A small segmentation model, trained from scratch.
Model: 18.8M parameters, 48-pixel images, encoder arch vit, encoder norm layernorm, encoder patch size [8, 8], encoder width 384, decoder norm batchnorm, decoder activation silu.
Rows from block 2 of the encoder of a small segmentation model, named by matrix and row number. Rows with one number belong to one neuron. Each number is 128 + 24 x the weight over its row's rms, rounded and kept within 0 to 255. All counts start at 0. Numbers have three digits each. After the name is the row's rms in percent of the matrix's.
After each neuron's rows are labels from the 100 images, of 14848, where the neuron reaches its highest value: "strongest on" is what is common among them. Only what is clearly more common there than usual is listed. The data: Sentinel-2 satellite tiles (TerraMesh).
# fc1: MLP up (encoder.blocks.2.mlp.fc1.weight, 1152x384), inputs 96-191
# fc2: MLP down (encoder.blocks.2.mlp.fc2.weight, 384x1152, transposed), outputs 96-191

fc1.506 110:094139133135088116139093162107150155117082099134155140191134063156140137140150056169125127106139127144129095125126152145116123117122179123154126154125115133119089149138112156158115128140116132108178129134154057152162111138108131129085117123162132136145108142092078130151135191126114119142
fc2.506 114:133125165153115170109152127156127111121145138112155110111132100140133141114108130149111131123146096104083164117115164108143100136095126134122132133136128159064129133081106107069134133141156158163122124112169118121154157160143115118106138138086121141172103095188154098121114138163136172182
strongest on: snow or ice

fc1.82 110:130111085117116168144135150159159085124149126147066116098103133133152185134128158134168109157127109147166110171103127118154141149128118146170129077131156112095157138117128157173140155136148147143109133140095092081130131127134105114132136134112130188137130103126138125103112106111122130120
fc2.82 115:104188175124166143142177086132133124122148101177143132133157169128131087128149101113157161123157113108109144118112137119134125089146142095100138146190132134145103091120129144113141104169107160114136116116081117116083110112130133128106113130141152115131111076136134156103194086151117145129
strongest on: bare ground

fc1.74 060:158141118156114126092110144089121091112126121144109126142158141136103125140124094154161148135157129144098115138107138128143104138144123123111118132170138121077167142130149130085161136110117127147134171120093096125122133157137139136116137111090078102140199165148086119130129089127138106130
fc2.74 062:074171102116120163173098121110140090132155122078084130143124166140119138149101140148104143118135127145133115129122096123123114171118115138114122163109131161142140140136095148097144122115135132126136099150126160159111098102108147147113113123136095124120119154132124109178094161144082072101
strongest on: snow or ice; main land cover: snow or ice

fc1.268 108:153067105114122112093131095144160104144134141180124147142090183147145112118105132119163124150129128119134118106119129151142110129102185124151098126083122153173096162131169130155100124090135126152135070099148144112114116124112099155132158136080148116131120123154156110162130163168136144127
fc2.268 104:103174166126128144133141144124123166096128099128155099119158080171084107127146085123121102117118120159123094124161114124107136162161095102104140115099149135121147189086122127154122111141137109139149147103119102131111175131130202119139107110160136173148150123114119114100140128114164101120
strongest on: water; main land cover: water; clouds

fc1.375 100:124126154147085136086157115115146107146075145112138125165144159141139149109137130120149159151083122122153138156140121132129116141093112155139153158098129110130117143192152136150133146156107125142124123094137107118094146138097104106152083107139105105119145125131123053113182152139136099144
fc2.375 097:125133114195120096120106103142089132109110127137121135163143149107140119123148135108132134123155110188123094108084147123137136093100170119090151111146148090119151118069138132138121138132125112108140113119115094112125155132134097084129150139115120149130090140133123137096106128154099149122
strongest on: snow or ice

fc1.550 082:117129085156114126128112190111130144139119134082158110123099164115103114152107099150125132144121102133083094116132160056092123129084134129122136138128079133115150139143134111123141103146104089134101132150123169104101158139134142153123136131099129139094126137131134118113163120122122130121
fc2.550 080:170128109104114122140169097132134145155119116136137121168135129130144174103131125075117101128138117150122139124118149103121137166116115125144095132156146173097139146115160117163137147084134105146120118132155123163147126116112119111131127129148091137119087123068143106118140111147113185173
strongest on: snow or ice; main land cover: snow or ice

fc1.216 101:131141123099132136164127107131138115155134087128089140097140117144132109122091085159098106123104148118145117150129114045150123114126163154107106153135108149108157145113131127122122182111108160089183117135134106148140154159119096125097106123142129122152122211173143115119105145177147150143
fc2.216 106:183108123125132091110170155124118154148166121148151147142118146104111124115137180148157127072121131126098145113171088177098146115137118132107132167126131115110129147181170121114138103120150135145139126137089148116101168143117114129123169105100094182103143114096137146105152148144094105129
strongest on: snow or ice; bare ground

fc1.605 111:133111078115102104170097119098150125130148125152146102126097114143178149129111121088145126132117121133111123102128095175146161146129138192110117142140134144136151148119104111132119122120154114113104126073138140120111124161143115158111131177146142122092122117083120108136109072107165129124
fc2.605 112:097140136121146110152132160099088153133149092195145127143081131126107068131103168165111124154109124149146172128083159097126128130109069155130122110077115122098119112166120150111147087131141094139148126124135073118111115130124158152163133126093141157068158174136107116122136143112130117171
strongest on: bare ground

fc1.31 100:099140088130118082115127105115150126077126107098116142082126125148120131109161154124111147167137116151090130104156127145130117155138151121102130129104124126109162134103185107140133157159145143161134103149152113131134094116108135141147131127067099117174150111115105134108153151117119081110
fc2.31 096:135130150100141119078132149149105182119184179130136180114153137116149118120115091110136075184130150138128088116127161131124169148156139101132153116088094118108139129158096092128139142116149109120123172107096123108082136106142104125118151113092188082139120126159122137137090123096145137172
strongest on: water; main land cover: water

fc1.68 107:135137144110131139089089127135136158116129109093103117077124081161105110122142144136094106084129144154106127129112118137157164123107121132096144172129160135093148116102129125128116110089095155153094151098113109122121104130095081146137158121125107145078133128135108161164101146097159140125
fc2.68 111:137143080132124156101128158145083104140130144147146132151121115175130154126145111097081115086113136110157147142119147162133107099142123156111152110099158113108117088112117079098093165137141180106155127165123140123093149108168171171118145164117162144156127137134114100121186096140126135105
strongest on: snow or ice; main land cover: snow or ice

fc1.578 079:139114124142162165169135146095179156101131160152137137162116109148092154151154156116154191128113120174169095118087210141113120142125116136125177104126161089115107132101101135128116142097113131160121109096140108112103101119149122155111102139116116151107132167117186115163140137104116137126
fc2.578 082:104158144126173124108102091126121095120095101176094100108173143085152068127121166162100092116127122113119141106169135103123154137089148147122162138129125089149095097138145135123078084080167147109100157133123153134173130105140111110153138150125120110181153130138116110132138149112171129125
strongest on: bare ground

fc1.485 051:151136138113150105158096133094151140113172137148155133108116155113132123098129141170128129140109160144114139108116140111133136121146057109122125126081174154121135131099137143129171133138122159149155118153113098114098097160204114124109118151084100144110116157141119126153158146127116110126
fc2.485 054:103188122132134117142093155105148147143098166107084101122112121170158133118187085138112138172128104131091125123138104109149131125074153153093156128111104112171102126121113173126089137084121132097118148134053124148140139147108122095116116149152135116164141139144113147170123141120172148122
strongest on: bare ground; main land cover: bare ground