A small segmentation model, trained from scratch.
Model: encoder activation gelu_tanh, encoder layers 12, decoder norm batchnorm, decoder widths [32, 64, 64, 64].
Training: muon at rate 0.011, 15800 steps, batches of 256, held-out accuracy 75%.
Data: trained on Sentinel-2 satellite tiles (TerraMesh), 72500 training examples, 55.8 epochs.
Rows from block 4 of the decoder of a small segmentation model, named by matrix and row number. Rows with one number belong to one channel. Each number is 128 + 32 x the weight over its row's rms, rounded and kept within 0 to 255. All counts start at 0.
After each channel's rows are labels from the 100 images, of 14848, where the channel reaches its highest value: "top examples" is what is common among them. Only what is clearly more common there than usual is listed. The data: Sentinel-2 satellite tiles (TerraMesh). In brackets: how many of the 100, against the usual share in percent.
# convs0: first 3x3 conv (decoder.decb.0.2.convs.0.weight, 64x64x3x3, each kernel summed), inputs 0-63
# convs1: second 3x3 conv (decoder.decb.0.2.convs.1.weight, 64x64x3x3, transposed, each kernel summed), outputs 0-63

convs0.38 [115 113 133 117 149 114 156 123  81 154 123 148 110  98 153 126 147 106 119  95 131  95 102 131 147 143 100 119  68 145  94 108 106 117 118 140 100 200 121 255  97 112 156 113 100 215 146 139 141 128  93 136 127  89  82 125 133 156 127 160 143 114 162 162]
convs1.38 [111 214 140 114 129 121  55  57 138 152 136 113 146 150 108 149 112 136 124 178  86  83 113 129 146 145 125  71 131  76 122 134 142 149 172  96 145  98 110  52 144 147 136  94  57 113 131 107 156 145 113 144 121 145 113 185 130 127  76 114  92  91 112  91]
top examples: water (96 vs 40.4); trees (92 vs 58.5); flooded vegetation (37 vs 10.2); main land cover: water (34 vs 11.2)

convs0.35 [206 154 121 133  66 162 101 121  92 127 105 141 140 141 130 169  86 131 156  93 115 106 115 144  90 181 103 120 138 104 156 126 126 186 120 114 124 151 112 147  74 128  70 117 182 125 140 113 178 129 104 117 117  87  67  54 141 180 118  96 160 128 189 110]
convs1.35 [115 159 133 108 165  82 123 185 126 122 124 105 112 167 116 161 178 166 162 113 119 119 103 107 123  82 102 136  83 157 134 159 105 103 150 127 141 206 178 132 138 206 127 105 119 118 137  89  71 110  75  95 179 158  88 131  91  87 131 106  86  80 147  97]
top examples: water (95 vs 40.4); flooded vegetation (45 vs 10.2)

convs0.16 [121 192  90 105 124 106 135 112  61 180 113 133 129 114  83 156 104 105 106 111 168 134 110 129 118  94 194 159 143 148 152 162  91 132 132 175 122 119 174 119 154 125 126  76 170 183 108  98  92 104  98  85 129  87  82 110 153 153  87  90 170 126 176  76]
convs1.16 [124  92  75 120 114 145 132 144 141 108  88  91 179 134 168  84 161 114 125 145 118 122 126 119 163  50 120 100 112 112  87 131 115 110  61 113 110 142 122 167 150 205 119 160 138 109 123  72 111 162  79 130 152 186 110  71 129  70 125 124 150  89 177  95]
top examples: bare ground (66 vs 24.4); main land cover: bare ground (38 vs 5.1)

convs0.58 [121 199 140 193 120  77 104  78 128 146 103 116  75 136 110 165 132 113 141 134  85 111 128  98 100 125 135 198 142 121 152 104 129 103 138 154  79 130 102 137 147 134 130 116 132 153 178 136  97 121 133  25 107 112 148 110  65 129 135 149 107  60 178 153]
convs1.58 [130  96  74  83  92  91 175 144  93 142 113 174 180 129 151 103  83 131  87 118 103 115 153 111 133 196 138  89 133 118  67  88 116  65  81 112 183  68 146 101  97 121 114 139 124 127 124 103 122 160 117 108 138 155 133 158 193 135 129 108 132 193 143 160]
top examples: built area (62 vs 37.5); main land cover: crops (45 vs 20.2)

convs0.21 [142 111 128 109  95 102 166 143  90 135 112 162 125 125 119  90  89 181 129 139 127 176 135 107 146  96 176 118 116 121 133 151 142 136  73 232 145  86 127 148 148 178 161  86 105 210  61 107 173 179 141  86 116 146 141 136  92 156 150 109 136 118 119 111]
convs1.21 [102 103 114 141 108 130 181  97  96  89 186 128 175  72 131 145 163 118  75 168 118 116 168 142 149 161 181 135 133 144 151  95 192 115 174  79 126 151 141 114 172  73  88 182 140 111 127 155 155 109 110 174 110 109  93 151 148 183 105 118 145 130 154 180]
top examples: crops (98 vs 38.8); built area (94 vs 37.5); main land cover: crops (94 vs 20.2)

convs0.25 [166 104 162 137  96 147  84 172 136 135 107  79 105 100 175  94  88 118 135 110 105 203 114 137 100 154  78 125  73  97 115 107 151 121 119 114 111 153  77 128  79  81  92  92  98 150 129 153 116 153 138 104 115 113 159  86  70  64 136 125 155  66  85 121]
convs1.25 [ 81 142 132  98 135 150 106 153 142 183  44 126 113 124 149 123 126  79  51 154 114 123 100 111 173  74 150 139 125 128 145 129  83  25 153 148 148 132 173  88 121 171 144 149  69 154 121  97 132 155 105 171  97 109 144 134 143  95 157 149 127 120 111 141]
top examples: water (98 vs 40.4); trees (90 vs 58.5); main land cover: water (48 vs 11.2); flooded vegetation (37 vs 10.2)

convs0.57 [ 57 137  93 105 109  99 125 170 123  76 151 109  93  99  89 113  73 136 120 101 140 131 129  78  94 107  87  94 120 108  80  91 160 179 124 138 119 112  90 178 110 108  85 124 128 195 132 163 160 133  91 147 117 127  82 171 105  94  81 128  84  71 157 132]
convs1.57 [152  74 144 113 119 100 151 102 102 100  58 130 174 165 122 119 129 113 189 122 131 128  97 140  81 137 124 137 106 182 120 186 133 165 163 186  88 185 146 114 133 101 126  92  95  79  77 136 132 116 171 114 173 102 166  77  98  95 123 136 179 130 174 137]
top examples: clouds (89 vs 15.4)

convs0.23 [ 71 161 119 129 128 128 156 133 198 148  82 210 119 149 118 139 125  68  76 156 140 140 103 145 150 132 102 169 160 137 144 144  85  77 198 190  80 138 105 100  94 146 141 157  98 141 148 123 170 144 138  90 123  81 141 127 163  98 134 126 159 142 105 170]
convs1.23 [166 107 117 160 146 150 114  91  79  93 123  79 101 150 170 160  86 202 164 116 119 158 170 160 123  96 125 127 174 128 131 169 141 139  68  89 190 161 150 160  89 124 138 150 120  91 143 118 157  88 187 146 147 115 121 137 158 117 170  86 178  96 174 130]
top examples: crops (75 vs 38.8); built area (68 vs 37.5); main land cover: crops (61 vs 20.2)

convs0.32 [111 138 219 136 114  99 114 123 114 152 176 117  87 186 116 122 122 154 168 120 147 147 127 109 106 143 147 115 207 141 115 113 192 104 125 150  90 117 115 102 129 160  87 150 216 124 138 168 161 175 112  64  95 133 138 103 115  92  99 178 118 104 145 146]
convs1.32 [172 103  92 146 152 139 150  89 131 128  30 130 169 138 126 145 102 136 138 141 141 133 101 124 128 131 140 135  30 120 150 150  62 152 107 158 142 149 119 133  94 105 126 102 167 113 103 101 148 142 114 109 168 137 107 157 153  83  93 157  27  85  98 126]
top examples: built area (100 vs 37.5); main land cover: built area (81 vs 4.6); crops (75 vs 38.8)

convs0.29 [121 153 121 126  33 111 113 102 144 149 115 112 105 132  81  74 106 139 155 168 181 122 159  85 150 126 110  69 185 159 125 142 147  99 104 139 144 109  60 112 101 221 113 165  99 107 100 169 134 120 131 104 142 133 142 141 154  93 154 168  98 107 109  92]
convs1.29 [148  76 142  93 150 109 127 144 162 174 128 173  75 130 110 181 103 173  95 100 132 118 117 154 142  68 132 135 131 118 101 135 143 131 160 149  95 126 156 151  62  28 134 137 183 174 127 146 150 143 158 121 135 170  80 130 116 137 138  96 170  76 130  72]
top examples: built area (97 vs 37.5); crops (97 vs 38.8); main land cover: crops (83 vs 20.2)

convs0.41 [150  96 148 103 140  98 132 106  77 133 183 103  99 150  83 143 106 119 137 173 100 138 173 141 128 108  43  83 125 103  95 150 138 106 122 117  90 106  90 113  64 149 161 106  72  40  72  67  97 112  98 112 114 124 114 162 108 122 148 106 145 132 132 139]
convs1.41 [140 126  83 157 161 135 125 174 131 160  60  61 152 121 169 138 151  94 128  92 145 122 106 131 143 174 140 131 106 117 139  88 118 149 101 132 147 169 118 154 133 124 115 108 144 151 152 194 155  81 182  73 146 180 206 136 183 151 128 136 135 153 193 157]
top examples: clouds (98 vs 15.4); built area (65 vs 37.5); main land cover: clouds (53 vs 2.5)

convs0.59 [164  93 168  92 170 126 170 123 166 172  55 101 113  95 103 102 134  99 127  75 118 114 133 154 148  93 182 171  90 117  94 114 128  89 155 145 185 155 139  90 146 176 161 188 155 103 116 115 139 138 185  85 176 129 152 133  98 136 109  93 109 173 134 143]
convs1.59 [ 92 135 149 143 104  92 131  87  89 114 152 122 128 111 129 145 109 135 124 107 161 176 103 127 120 151 143 106 148 183 137 140 120 175 119 120 119 163 164 164 136   0  72  98 171  98 139 138  99 124 121 143 160 126 109 144 108 187  97 115  72 104 135 143]
top examples: crops (99 vs 38.8); built area (96 vs 37.5); main land cover: crops (94 vs 20.2)

convs0.55 [116 161 170 115 192 169 124 146 114 164  63 169 167 139 144 105 154  93 109 126 118 118 151  88 107  85 149 164 115  35 130 140 141 160 185 118  97 152 139 113 119 132  98  71 134 115 115 116 108  92 106 192 141 120 111 119 148 124 158 201 120 154 104  74]
convs1.55 [115 144 120 199 127 227 153 116 116  83 132 163  79 130 172 184 113 175 168 122 109 126 135 110 134 128 112 144 150 160 185 120 117  90  68 113 109 157  96 165  49 114 110 134 149 135 152 158 109 123 104 128 133 121 163  91  90  97 130  92 138 106  84  96]
top examples: water (76 vs 40.4)

convs0.22 [151 190  89  83 158 132 137  92 151 164 169 133 118 184 146 128  95 161 172  98  97 137 156  99  79  98  98 105 135 117 121 114 153 124 127 108 113 152  90 147  79  74 110 104  41 144 161 169 107 156  94 126 106 121 157 144 125 143 136  93 104  43  91 111]
convs1.22 [ 98 132 101 136 109 190 112 213  86 103 110 145 120 151  73 128 189 117 177 126 192 158 132 124 118 145 171 107 141 147 135 178 176 111 136 143 154 141 122 106  56 172 157 155 129 126 103 147 170 145 144 141 166 185 101  84 106 121 138 122 120  99 164  85]
top examples: built area (80 vs 37.5); crops (80 vs 38.8); main land cover: crops (43 vs 20.2); main land cover: built area (25 vs 4.6)

convs0.39 [107 131  80  98 161 119 138 153  93 167 108  88 102  87 136 152  78 104 134 124 108 124 155  85  96 111 116 196 101  82 110  65 105 143  95 113 108  96 114 123 103  93 121 128  77 139  74  85  95  97  78  94 149 128  94 100 194 150 141 153  88 194 133 131]
convs1.39 [128  94 147  96 190 119 140 117 133 148 126 144 148 201  87 118  82 150 141 129 122 122  88 170  71 149 138 153 145  86 149 145 144 101 139 144  86 154 112  93 195 171 144 159 219 133  94  87 157 107 139 175 169  94 135 136 158 119 188 123 119 163 158 130]
top examples: bare ground (80 vs 24.4); main land cover: bare ground (72 vs 5.1)

convs0.30 [193  95 157  97 139 114  97 132 132 185 118 128 137 112 141 113  81  85 113 153 106 103  90 156 109 187 140 114 115 125 147 133 180 110  89  84 117 132 175 160 131 148 180 105 109 117 125 167 170 178 155 103 140 120 132 153 163 139 243 144 101 111 138 175]
convs1.30 [ 52 172 115 127 126 111 133 136 148  99 120 116 111 121 176  83 168  56 147  91 120 179 168 105 132 100 139 151  96 127 152 100  92  94 190 113 164 117 138 183 175 135  87 107 120 100 110 111 122 118  59 116 152 108 157  90 173 115 113 134 150 202 149 126]
top examples: water (98 vs 40.4); main land cover: water (40 vs 11.2); flooded vegetation (27 vs 10.2)

convs0.53 [104  80 192  97 141 122  91 181 192 137 142 151 102 174 149 162 124 183 108 117 125 143  99 144 174 119 140 113 208 166 143  87 123 121  88 113 112 156 179 106 126  83 156 178 150  82 123 135 184 135 128 133 139  83 113 165 148 157 150 157 127 151 144 177]
convs1.53 [129 128 178 103 115 138 116 184  89  98 190 167 134 106 151  71 121 108 129  98 151 127 142 111  58 136 112 133  51 113 118 162 141 147 127 190 114  98 100  97 148 154 108 106 125 182 163 213  83 152  81 105 136 119 169 135 175 140 128 146 143 122 103 102]
top examples: built area (88 vs 37.5); crops (73 vs 38.8); main land cover: built area (45 vs 4.6)

convs0.7 [185 108 202 131 139 119 135 169  96  67 106 128  91 174 133 131 149 105 110 117 109 124 100 130 122 125 104 134 107 128 144 150 123 210 135 142 147  79 121 111  62 115  70 185 144 132 153 103 162  99 108 124 132 150  43  63  97 128 162 150 105 132  95 116]
convs1.7 [ 99 167 115 142  87 133 150 113 180 194 179 112 120 176  84 159 184 135 140 137 101 158 109 105 104 178 156 111 140  56 126 126 131 133 167  58 116 139 108  79 151 116 128 124  95  53 162 130 113 178 119 107 173 104 161 146 164 140 138 137 109 134 128  79]
top examples: water (95 vs 40.4); main land cover: water (41 vs 11.2); flooded vegetation (38 vs 10.2)

convs0.0 [104 162 141 113 107 118 128  96  78  97  63 137 104 100 165 117 132 129  83 135 137  74 105  79 135 134  89 112  96  56 133 149 156 108 124 133  99 102  47 116 171 147 126  69 108 121 164 120 147  50  74 150 150  99  75 110 120 111 121 124  83 148 136 150]
convs1.0 [164  75 150 160 112 127 129 118 157 150 141 157 126 167  60 117 107 129 163 103 158 165 142 135  68 158 162 150 130 132  99  93 111 177 156 171 195 192 156 153 120 123  98 144 126 146 118 119  46 149 143 140 168 112 197 191 121 121 132 114  89 155 134 112]
top examples: crops (86 vs 38.8); built area (84 vs 37.5); main land cover: crops (73 vs 20.2)

convs0.50 [162 128 100 142  65 107 145 187  86 109 133 116  87  84 115 101 120 149 107 137 136  96 116 123  78 118 142 122 115 114 149 175  87 120 143 149  95  97  87 119  76 175 142  76 140 113 135 136 109  83 128 148 131  45  75 126 170 127 105 126 124  58 193  85]
convs1.50 [164 200 129 114 108 107  95 119 106 141 112 133 106 102 136 188 101 171  57 146 142 190 132  89 177 117 100 111 151 151 100 116  94 145 105 161 121 101  69 156 152  67 129 145 169 165 165 150  98 146 108  87 143 124 154  87 149  82 107 104 166 166 158  96]
top examples: clouds (99 vs 15.4); main land cover: clouds (29 vs 2.5)

convs0.54 [107  93  95 107 171 116  99 129 151 134  86 114 160 155 157 142 104  87  94 154 126 104 156 153 132 191 149 167 151  55 121 130 175 106 129 106 109 181 165 131  88 136 123  83 111 102  99  93  84 176 177 196  99 180 112 137 178 108  95 130 145 161  95 119]
convs1.54 [139  88 183 146 167  87 164 140 127 121 131 114 123 122  95 127 116 187 106 119 125  96 129 101 125  67 181 116  89  89 100  77 140 127  75 130 116 111 191 146 141 147  52 159 134 109 120 150 182  92 108 133 150 160  95 124  50 116 184 116 128 181 125 113]
top examples: trees (98 vs 58.5); crops (68 vs 38.8); main land cover: trees (43 vs 19.5)

convs0.1 [126 120 124 112 106 101  87  94  94 101 172 154  75  55 103 127  92  92 178 124 143  97 122 164  83  94 168  98 150 114 136  95 111 107 115 128  96 103  94 143  98 125 131 152 105 157 146 119 138  77 150  84  83 162  43 144  46 127 126 167 120  91 122 134]
convs1.1 [185 143  93 138  75 127 195  71 128 107 108  85 134 121 121  88 131 124 127 110 125 120  96  93 124 127 113 111 157  67 153 131 151 115 114 160  83 171 125  81 135  82  53  55 129 155 102 190 125 130 140 172 127 104 127  93 126 161 148 124  87 132 133  66]
top examples: clouds (99 vs 15.4); main land cover: clouds (32 vs 2.5)

convs0.28 [110  77 137  89 156 139  89 160  94 135 149  73 191 126 179 107 111  85 105 114  78 139 147  95 112 125  93 130 125 119 177 141  99 183 140 145 169 171 102 131 113 148 110 123 160 150 100 131 143 109 100 168 173 124  42  86 154 108 163 102  92  88 181 124]
convs1.28 [192 127 113 149 142  86 172 174 124 148 109 149  90 123  85  97  71 213 144 185 174  64 135 133  99 128  85 116 134 154 146 144 112 151 120  96 131 135 117 109 175 181 150 162 151 112 140 111 162 139 153 100 129 184 101 134 121 178 113 126  62 135 152 141]
top examples: trees (94 vs 58.5); built area (76 vs 37.5); crops (69 vs 38.8); clouds (36 vs 15.4)

convs0.11 [103 138  88 111  98  85 120 121 129  69 143  81 147  99 165 149 124  60 136 128 106  74 141 129  65 134 158 155  60 121 120 171  73 156 116 133 139 102 104 207  67 126 151  81  69 145 128 117 129 112 130 138 135 113 119  98 126 137 126 152 159  58 106 135]
convs1.11 [143  95 172  96 104 133 131 133 134  74  83 127  37  96 116 171 127 119 130 120  98  72  76  94  99 105 145 100 157 140 109  96 149  90 102 122 162 123 154 163 167 181 115 145 124 134  86 107 136 202  87  87 107 102 135 142 102  85 112 170  72 125 100 145]
top examples: clouds (96 vs 15.4); main land cover: clouds (44 vs 2.5)

convs0.37 [ 91 130 167 135 118 122 145 115 109 157  58  79 156  98 119  86 124 148  97 110  94  77 143  96 101 131 103 143 107 107  98 155 124 194 185 149 159 143 149 101 123 149 152  88  48 148 125 100 124 134 126 194 126 135 159 133 210 178 134 163 158 164 147 122]
convs1.37 [148 104 112 115 147 138 125 162 127 119 160 121 143 126 153 207 111 136 165 150 150 146 166 145 123 115 170 125  93  81 185 119 127 106 100 143 122  98 164 128 136 136 156 125 213 105 144 123 165  97  72  28 144 175  72 127 145 181 119  95 103 161 142 160]
top examples: trees (89 vs 58.5); water (77 vs 40.4); main land cover: trees (41 vs 19.5)

convs0.4 [110 101 152 169 118 140  74 137 108 152 140 136 148 142  94  77  80  99 138 141 134 186 115  88  80 144 108 194 123 148 153  91  67  87  85 114  97 157 120 157 110 138 132 140 109  88 147 177 161 152 118  43 137 118 129 152  96  59 114 112  73 130 140 155]
convs1.4 [167 128 127 139 112  81  96 130 149 109  69 155 145  88 170 132  70 122 118 121 171 142 104 126 127  89  81 127 131 119  77 158 137 170  94 123 102  80  79 153  85 175 172 116  86 126 165 167 121 163 148 143 108 138 197 119 163 100 198 144 108  78  95 130]
top examples: clouds (87 vs 15.4)

convs0.40 [119 115  61 120 143 105  82  90  99 118  94  27 143 143  66 193 116 124 133 138 137  62 139 174 117 110 145 150 120 144 116  88 127  89 128 145 103 133 144 144 141 173 123 163 124  91 140 131 107 158 131 107 101 154 195 139  58 104 151 162 133 166 117 100]
convs1.40 [ 54 196 146 131 141  56 108  87 127 166 125 160 115 107 113 121 124 105 101 133 127  75  92 111  89 161  83  92 154 103 153 182 144 170 125  81 111  76 146  98 139 130 120  74  84 111 115 122 117 128 113 138 135  87  89 145 148 119  61 104 120  77 157 156]
top examples: water (99 vs 40.4); trees (88 vs 58.5); main land cover: water (67 vs 11.2); flooded vegetation (29 vs 10.2)

convs0.2 [158 116  85  99 122 116 114 121 104  94 152  99  78  93 131 117  60 137 148  97 108  82 145 100 118  35 145 102 124  54 128  81 115 123 124 109  79  98 140 160  88 145 118 172 130 150 111 125 144  50 116 122 155  92  98  79 114 128 128 142  78  76 120 131]
convs1.2 [201 137 153 167 176 170 170 156 165 110 148 175  75 118  92 139 121 138  81 139 105 155 131 136 170 157  81 148  89 135 141 147  90 120  69 118 108 142 110 125 147 125 137 195 161 118 124 112 161  81 117 168  75 115  91 167 113 147  87  67  96 166 132 119]
top examples: crops (79 vs 38.8); built area (69 vs 37.5); main land cover: crops (63 vs 20.2)

convs0.10 [125 175 134  71  77 124  77 121 105  97 124 113 118 132 162  86  94 184 121 156 128 129 174  76  97 101 135 128  98 116 126 147 120  21  85 144 115 138  60  82  98 143 129 112 117 120 162 105 128 143 120 122 154 112  96 117 106  62  83 101 171 135 142 160]
convs1.10 [180 100 101 143 126 126 119 135 133 102  98 132 142 117 181 122 137  86  96 106  68 195  92 208 176 160 143 122 105 163 133 106 102  97  87  92 162 144 123 218 162 102  97 153 133 124 148  64 108 107 122 161  74 168 116 105 108 132 115 124 125 114  97 147]
top examples: crops (100 vs 38.8); built area (99 vs 37.5); main land cover: crops (98 vs 20.2)

convs0.51 [127  82  75  88 124 163 100  80 128 140 111  97 127 115 150 163 104  63 144 137 122 136 126 137 106 112 140 123  84 133 150 115  43  94  96 126  89 159 100 184  88 112 168  84 107 154 101  89 154  84 175 162 153 112  56 137 118 132 123 135 144 118 201 134]
convs1.51 [181  99 123 148 140 143 143 107  63  88 179 105 125 176 103 116 171 137 169 106 136 135 109 139 114 136  96  73 103 156  70 131 149 208  87 101  75 104 145  45 115 124  99 126 148  88 129 110 107 110  95 130 147 149  93  98 165 134 104 139 157  73 129 103]
top examples: snow or ice (55 vs 20.6); main land cover: snow or ice (37 vs 14.6)

convs0.13 [108 131 144 128 114 108 188  94 144  88 106  98 109 171 158  83 147 146 146 110 149 120 148 174 186 107 139 131 115 111 100 151  58 133 135 109 136 125 109 131 202 126 189 204 164 169 167 195 138 175 110 108 170 120 114 133  90 160 138 144 114 156 180 129]
convs1.13 [175  97 165 121 162 119  86 164 142 147  66 139 132  58  81 162 142 174  99 161 109 110 129  68  98 122 112 120 177 163 100 142 203  90 133 110 132 140 131 177 123 191 143 114 135 167 139 130 111 107 144 168 132 157 134 100 126  88 171  72 107 144 108  90]
top examples: crops (98 vs 38.8); main land cover: crops (89 vs 20.2); built area (80 vs 37.5)

convs0.46 [118 205 144 118 110  93  92  99 119 127 130  98  86  78  71  91 109 150 118 107 181 162 158 103 105  97 164 158  67  62 164 130  98 105 178 114  97 133 133 181 132 133 118 120 126 112 135 122 161 158 131 127 179 187  57 142  94 100 139 142 118 115 124  92]
convs1.46 [135 100 130 156  94 142 144 102  45 110 128 187 124 147 180 170 138 111 135 112 117 116 175 182 142 162  92  79 178 116 115 140  68 171 132 107  99 148 124 180 120 114 106  45  77 149 126 153 140 110 117 110  92 110 147 157 122 131 172  80 171 142 156 138]
top examples: built area (86 vs 37.5); crops (84 vs 38.8); main land cover: crops (77 vs 20.2)

convs0.49 [ 92 129 114 102  83  81 153  78  96 142 126  84 117 121 141 168 103  67  93 128  91  66 112  89 129 141  69 147 150 106 145  92 119 118 119 114  78 110 110 158 107 107 158 145  71 182  63 145 135 150 141 102 136  36 155 126  89 150 123 138 155 128 156 114]
convs1.49 [110 100 134  58 162  71 111  89 132 154 117 175 172 146 126  99  79 153 111  96 179 131 137 162 118  87  78 164 147 137 135 114 123 164 127  97  81 136 100 110 128 125  57 107 149 115 203 154 147 133 140 123 105 137  63 118 134 115  81 124 154 113 204 116]
top examples: water (77 vs 40.4); flooded vegetation (26 vs 10.2)

convs0.52 [171 140  98 174 106 141 148 128 103  68 153  56 117 146 119 104 136 118  75 176 108 154 103 111 109 108 168 106 162 130 120  93  64 110 118 196 170 123 120 103 141 143 101 100 171  93 107  86  78 109 127 115 144 123  88  76 136  72 101 122 137 133  72  81]
convs1.52 [105  93 156 163  84 118  79 176 126 104 130 174  91 157 132 142 144  72 178 135  98 184 156 125  93  77 147 121 127 116  72 127 169  54 117 120  97  95 109 157 103 134 139 126 152  87 142 169 132 134  87  88 148 161 151 125 124 146 203 123 190 117 113 104]
top examples: crops (99 vs 38.8); built area (95 vs 37.5); main land cover: crops (94 vs 20.2)

convs0.19 [102 122 137  97 113  88 103  98 126 120 129 104 117 174 144 104  57  73 158 142 104 123 190  99 133 152  70 116 115 114 139 116 148  63  84 139 152 120 150 131 146 117  59  81  98 116 117 106  73 174  54 173 155 140  85  98 126 117 166 138  87  98 123 134]
convs1.19 [178 157 152 122 123 157 106 199 144 110 146 171 156 164 165 126 185 194 113 138 140 151  91 167 139 124 154 137 145 146 107 122 101 129 125 165  97 143 107  89 102 135 144 139 179 115 106 104 127 130 198  52 130 138 180 124 109 183  99 184 188 121 151 150]
top examples: trees (100 vs 58.5); main land cover: trees (79 vs 19.5)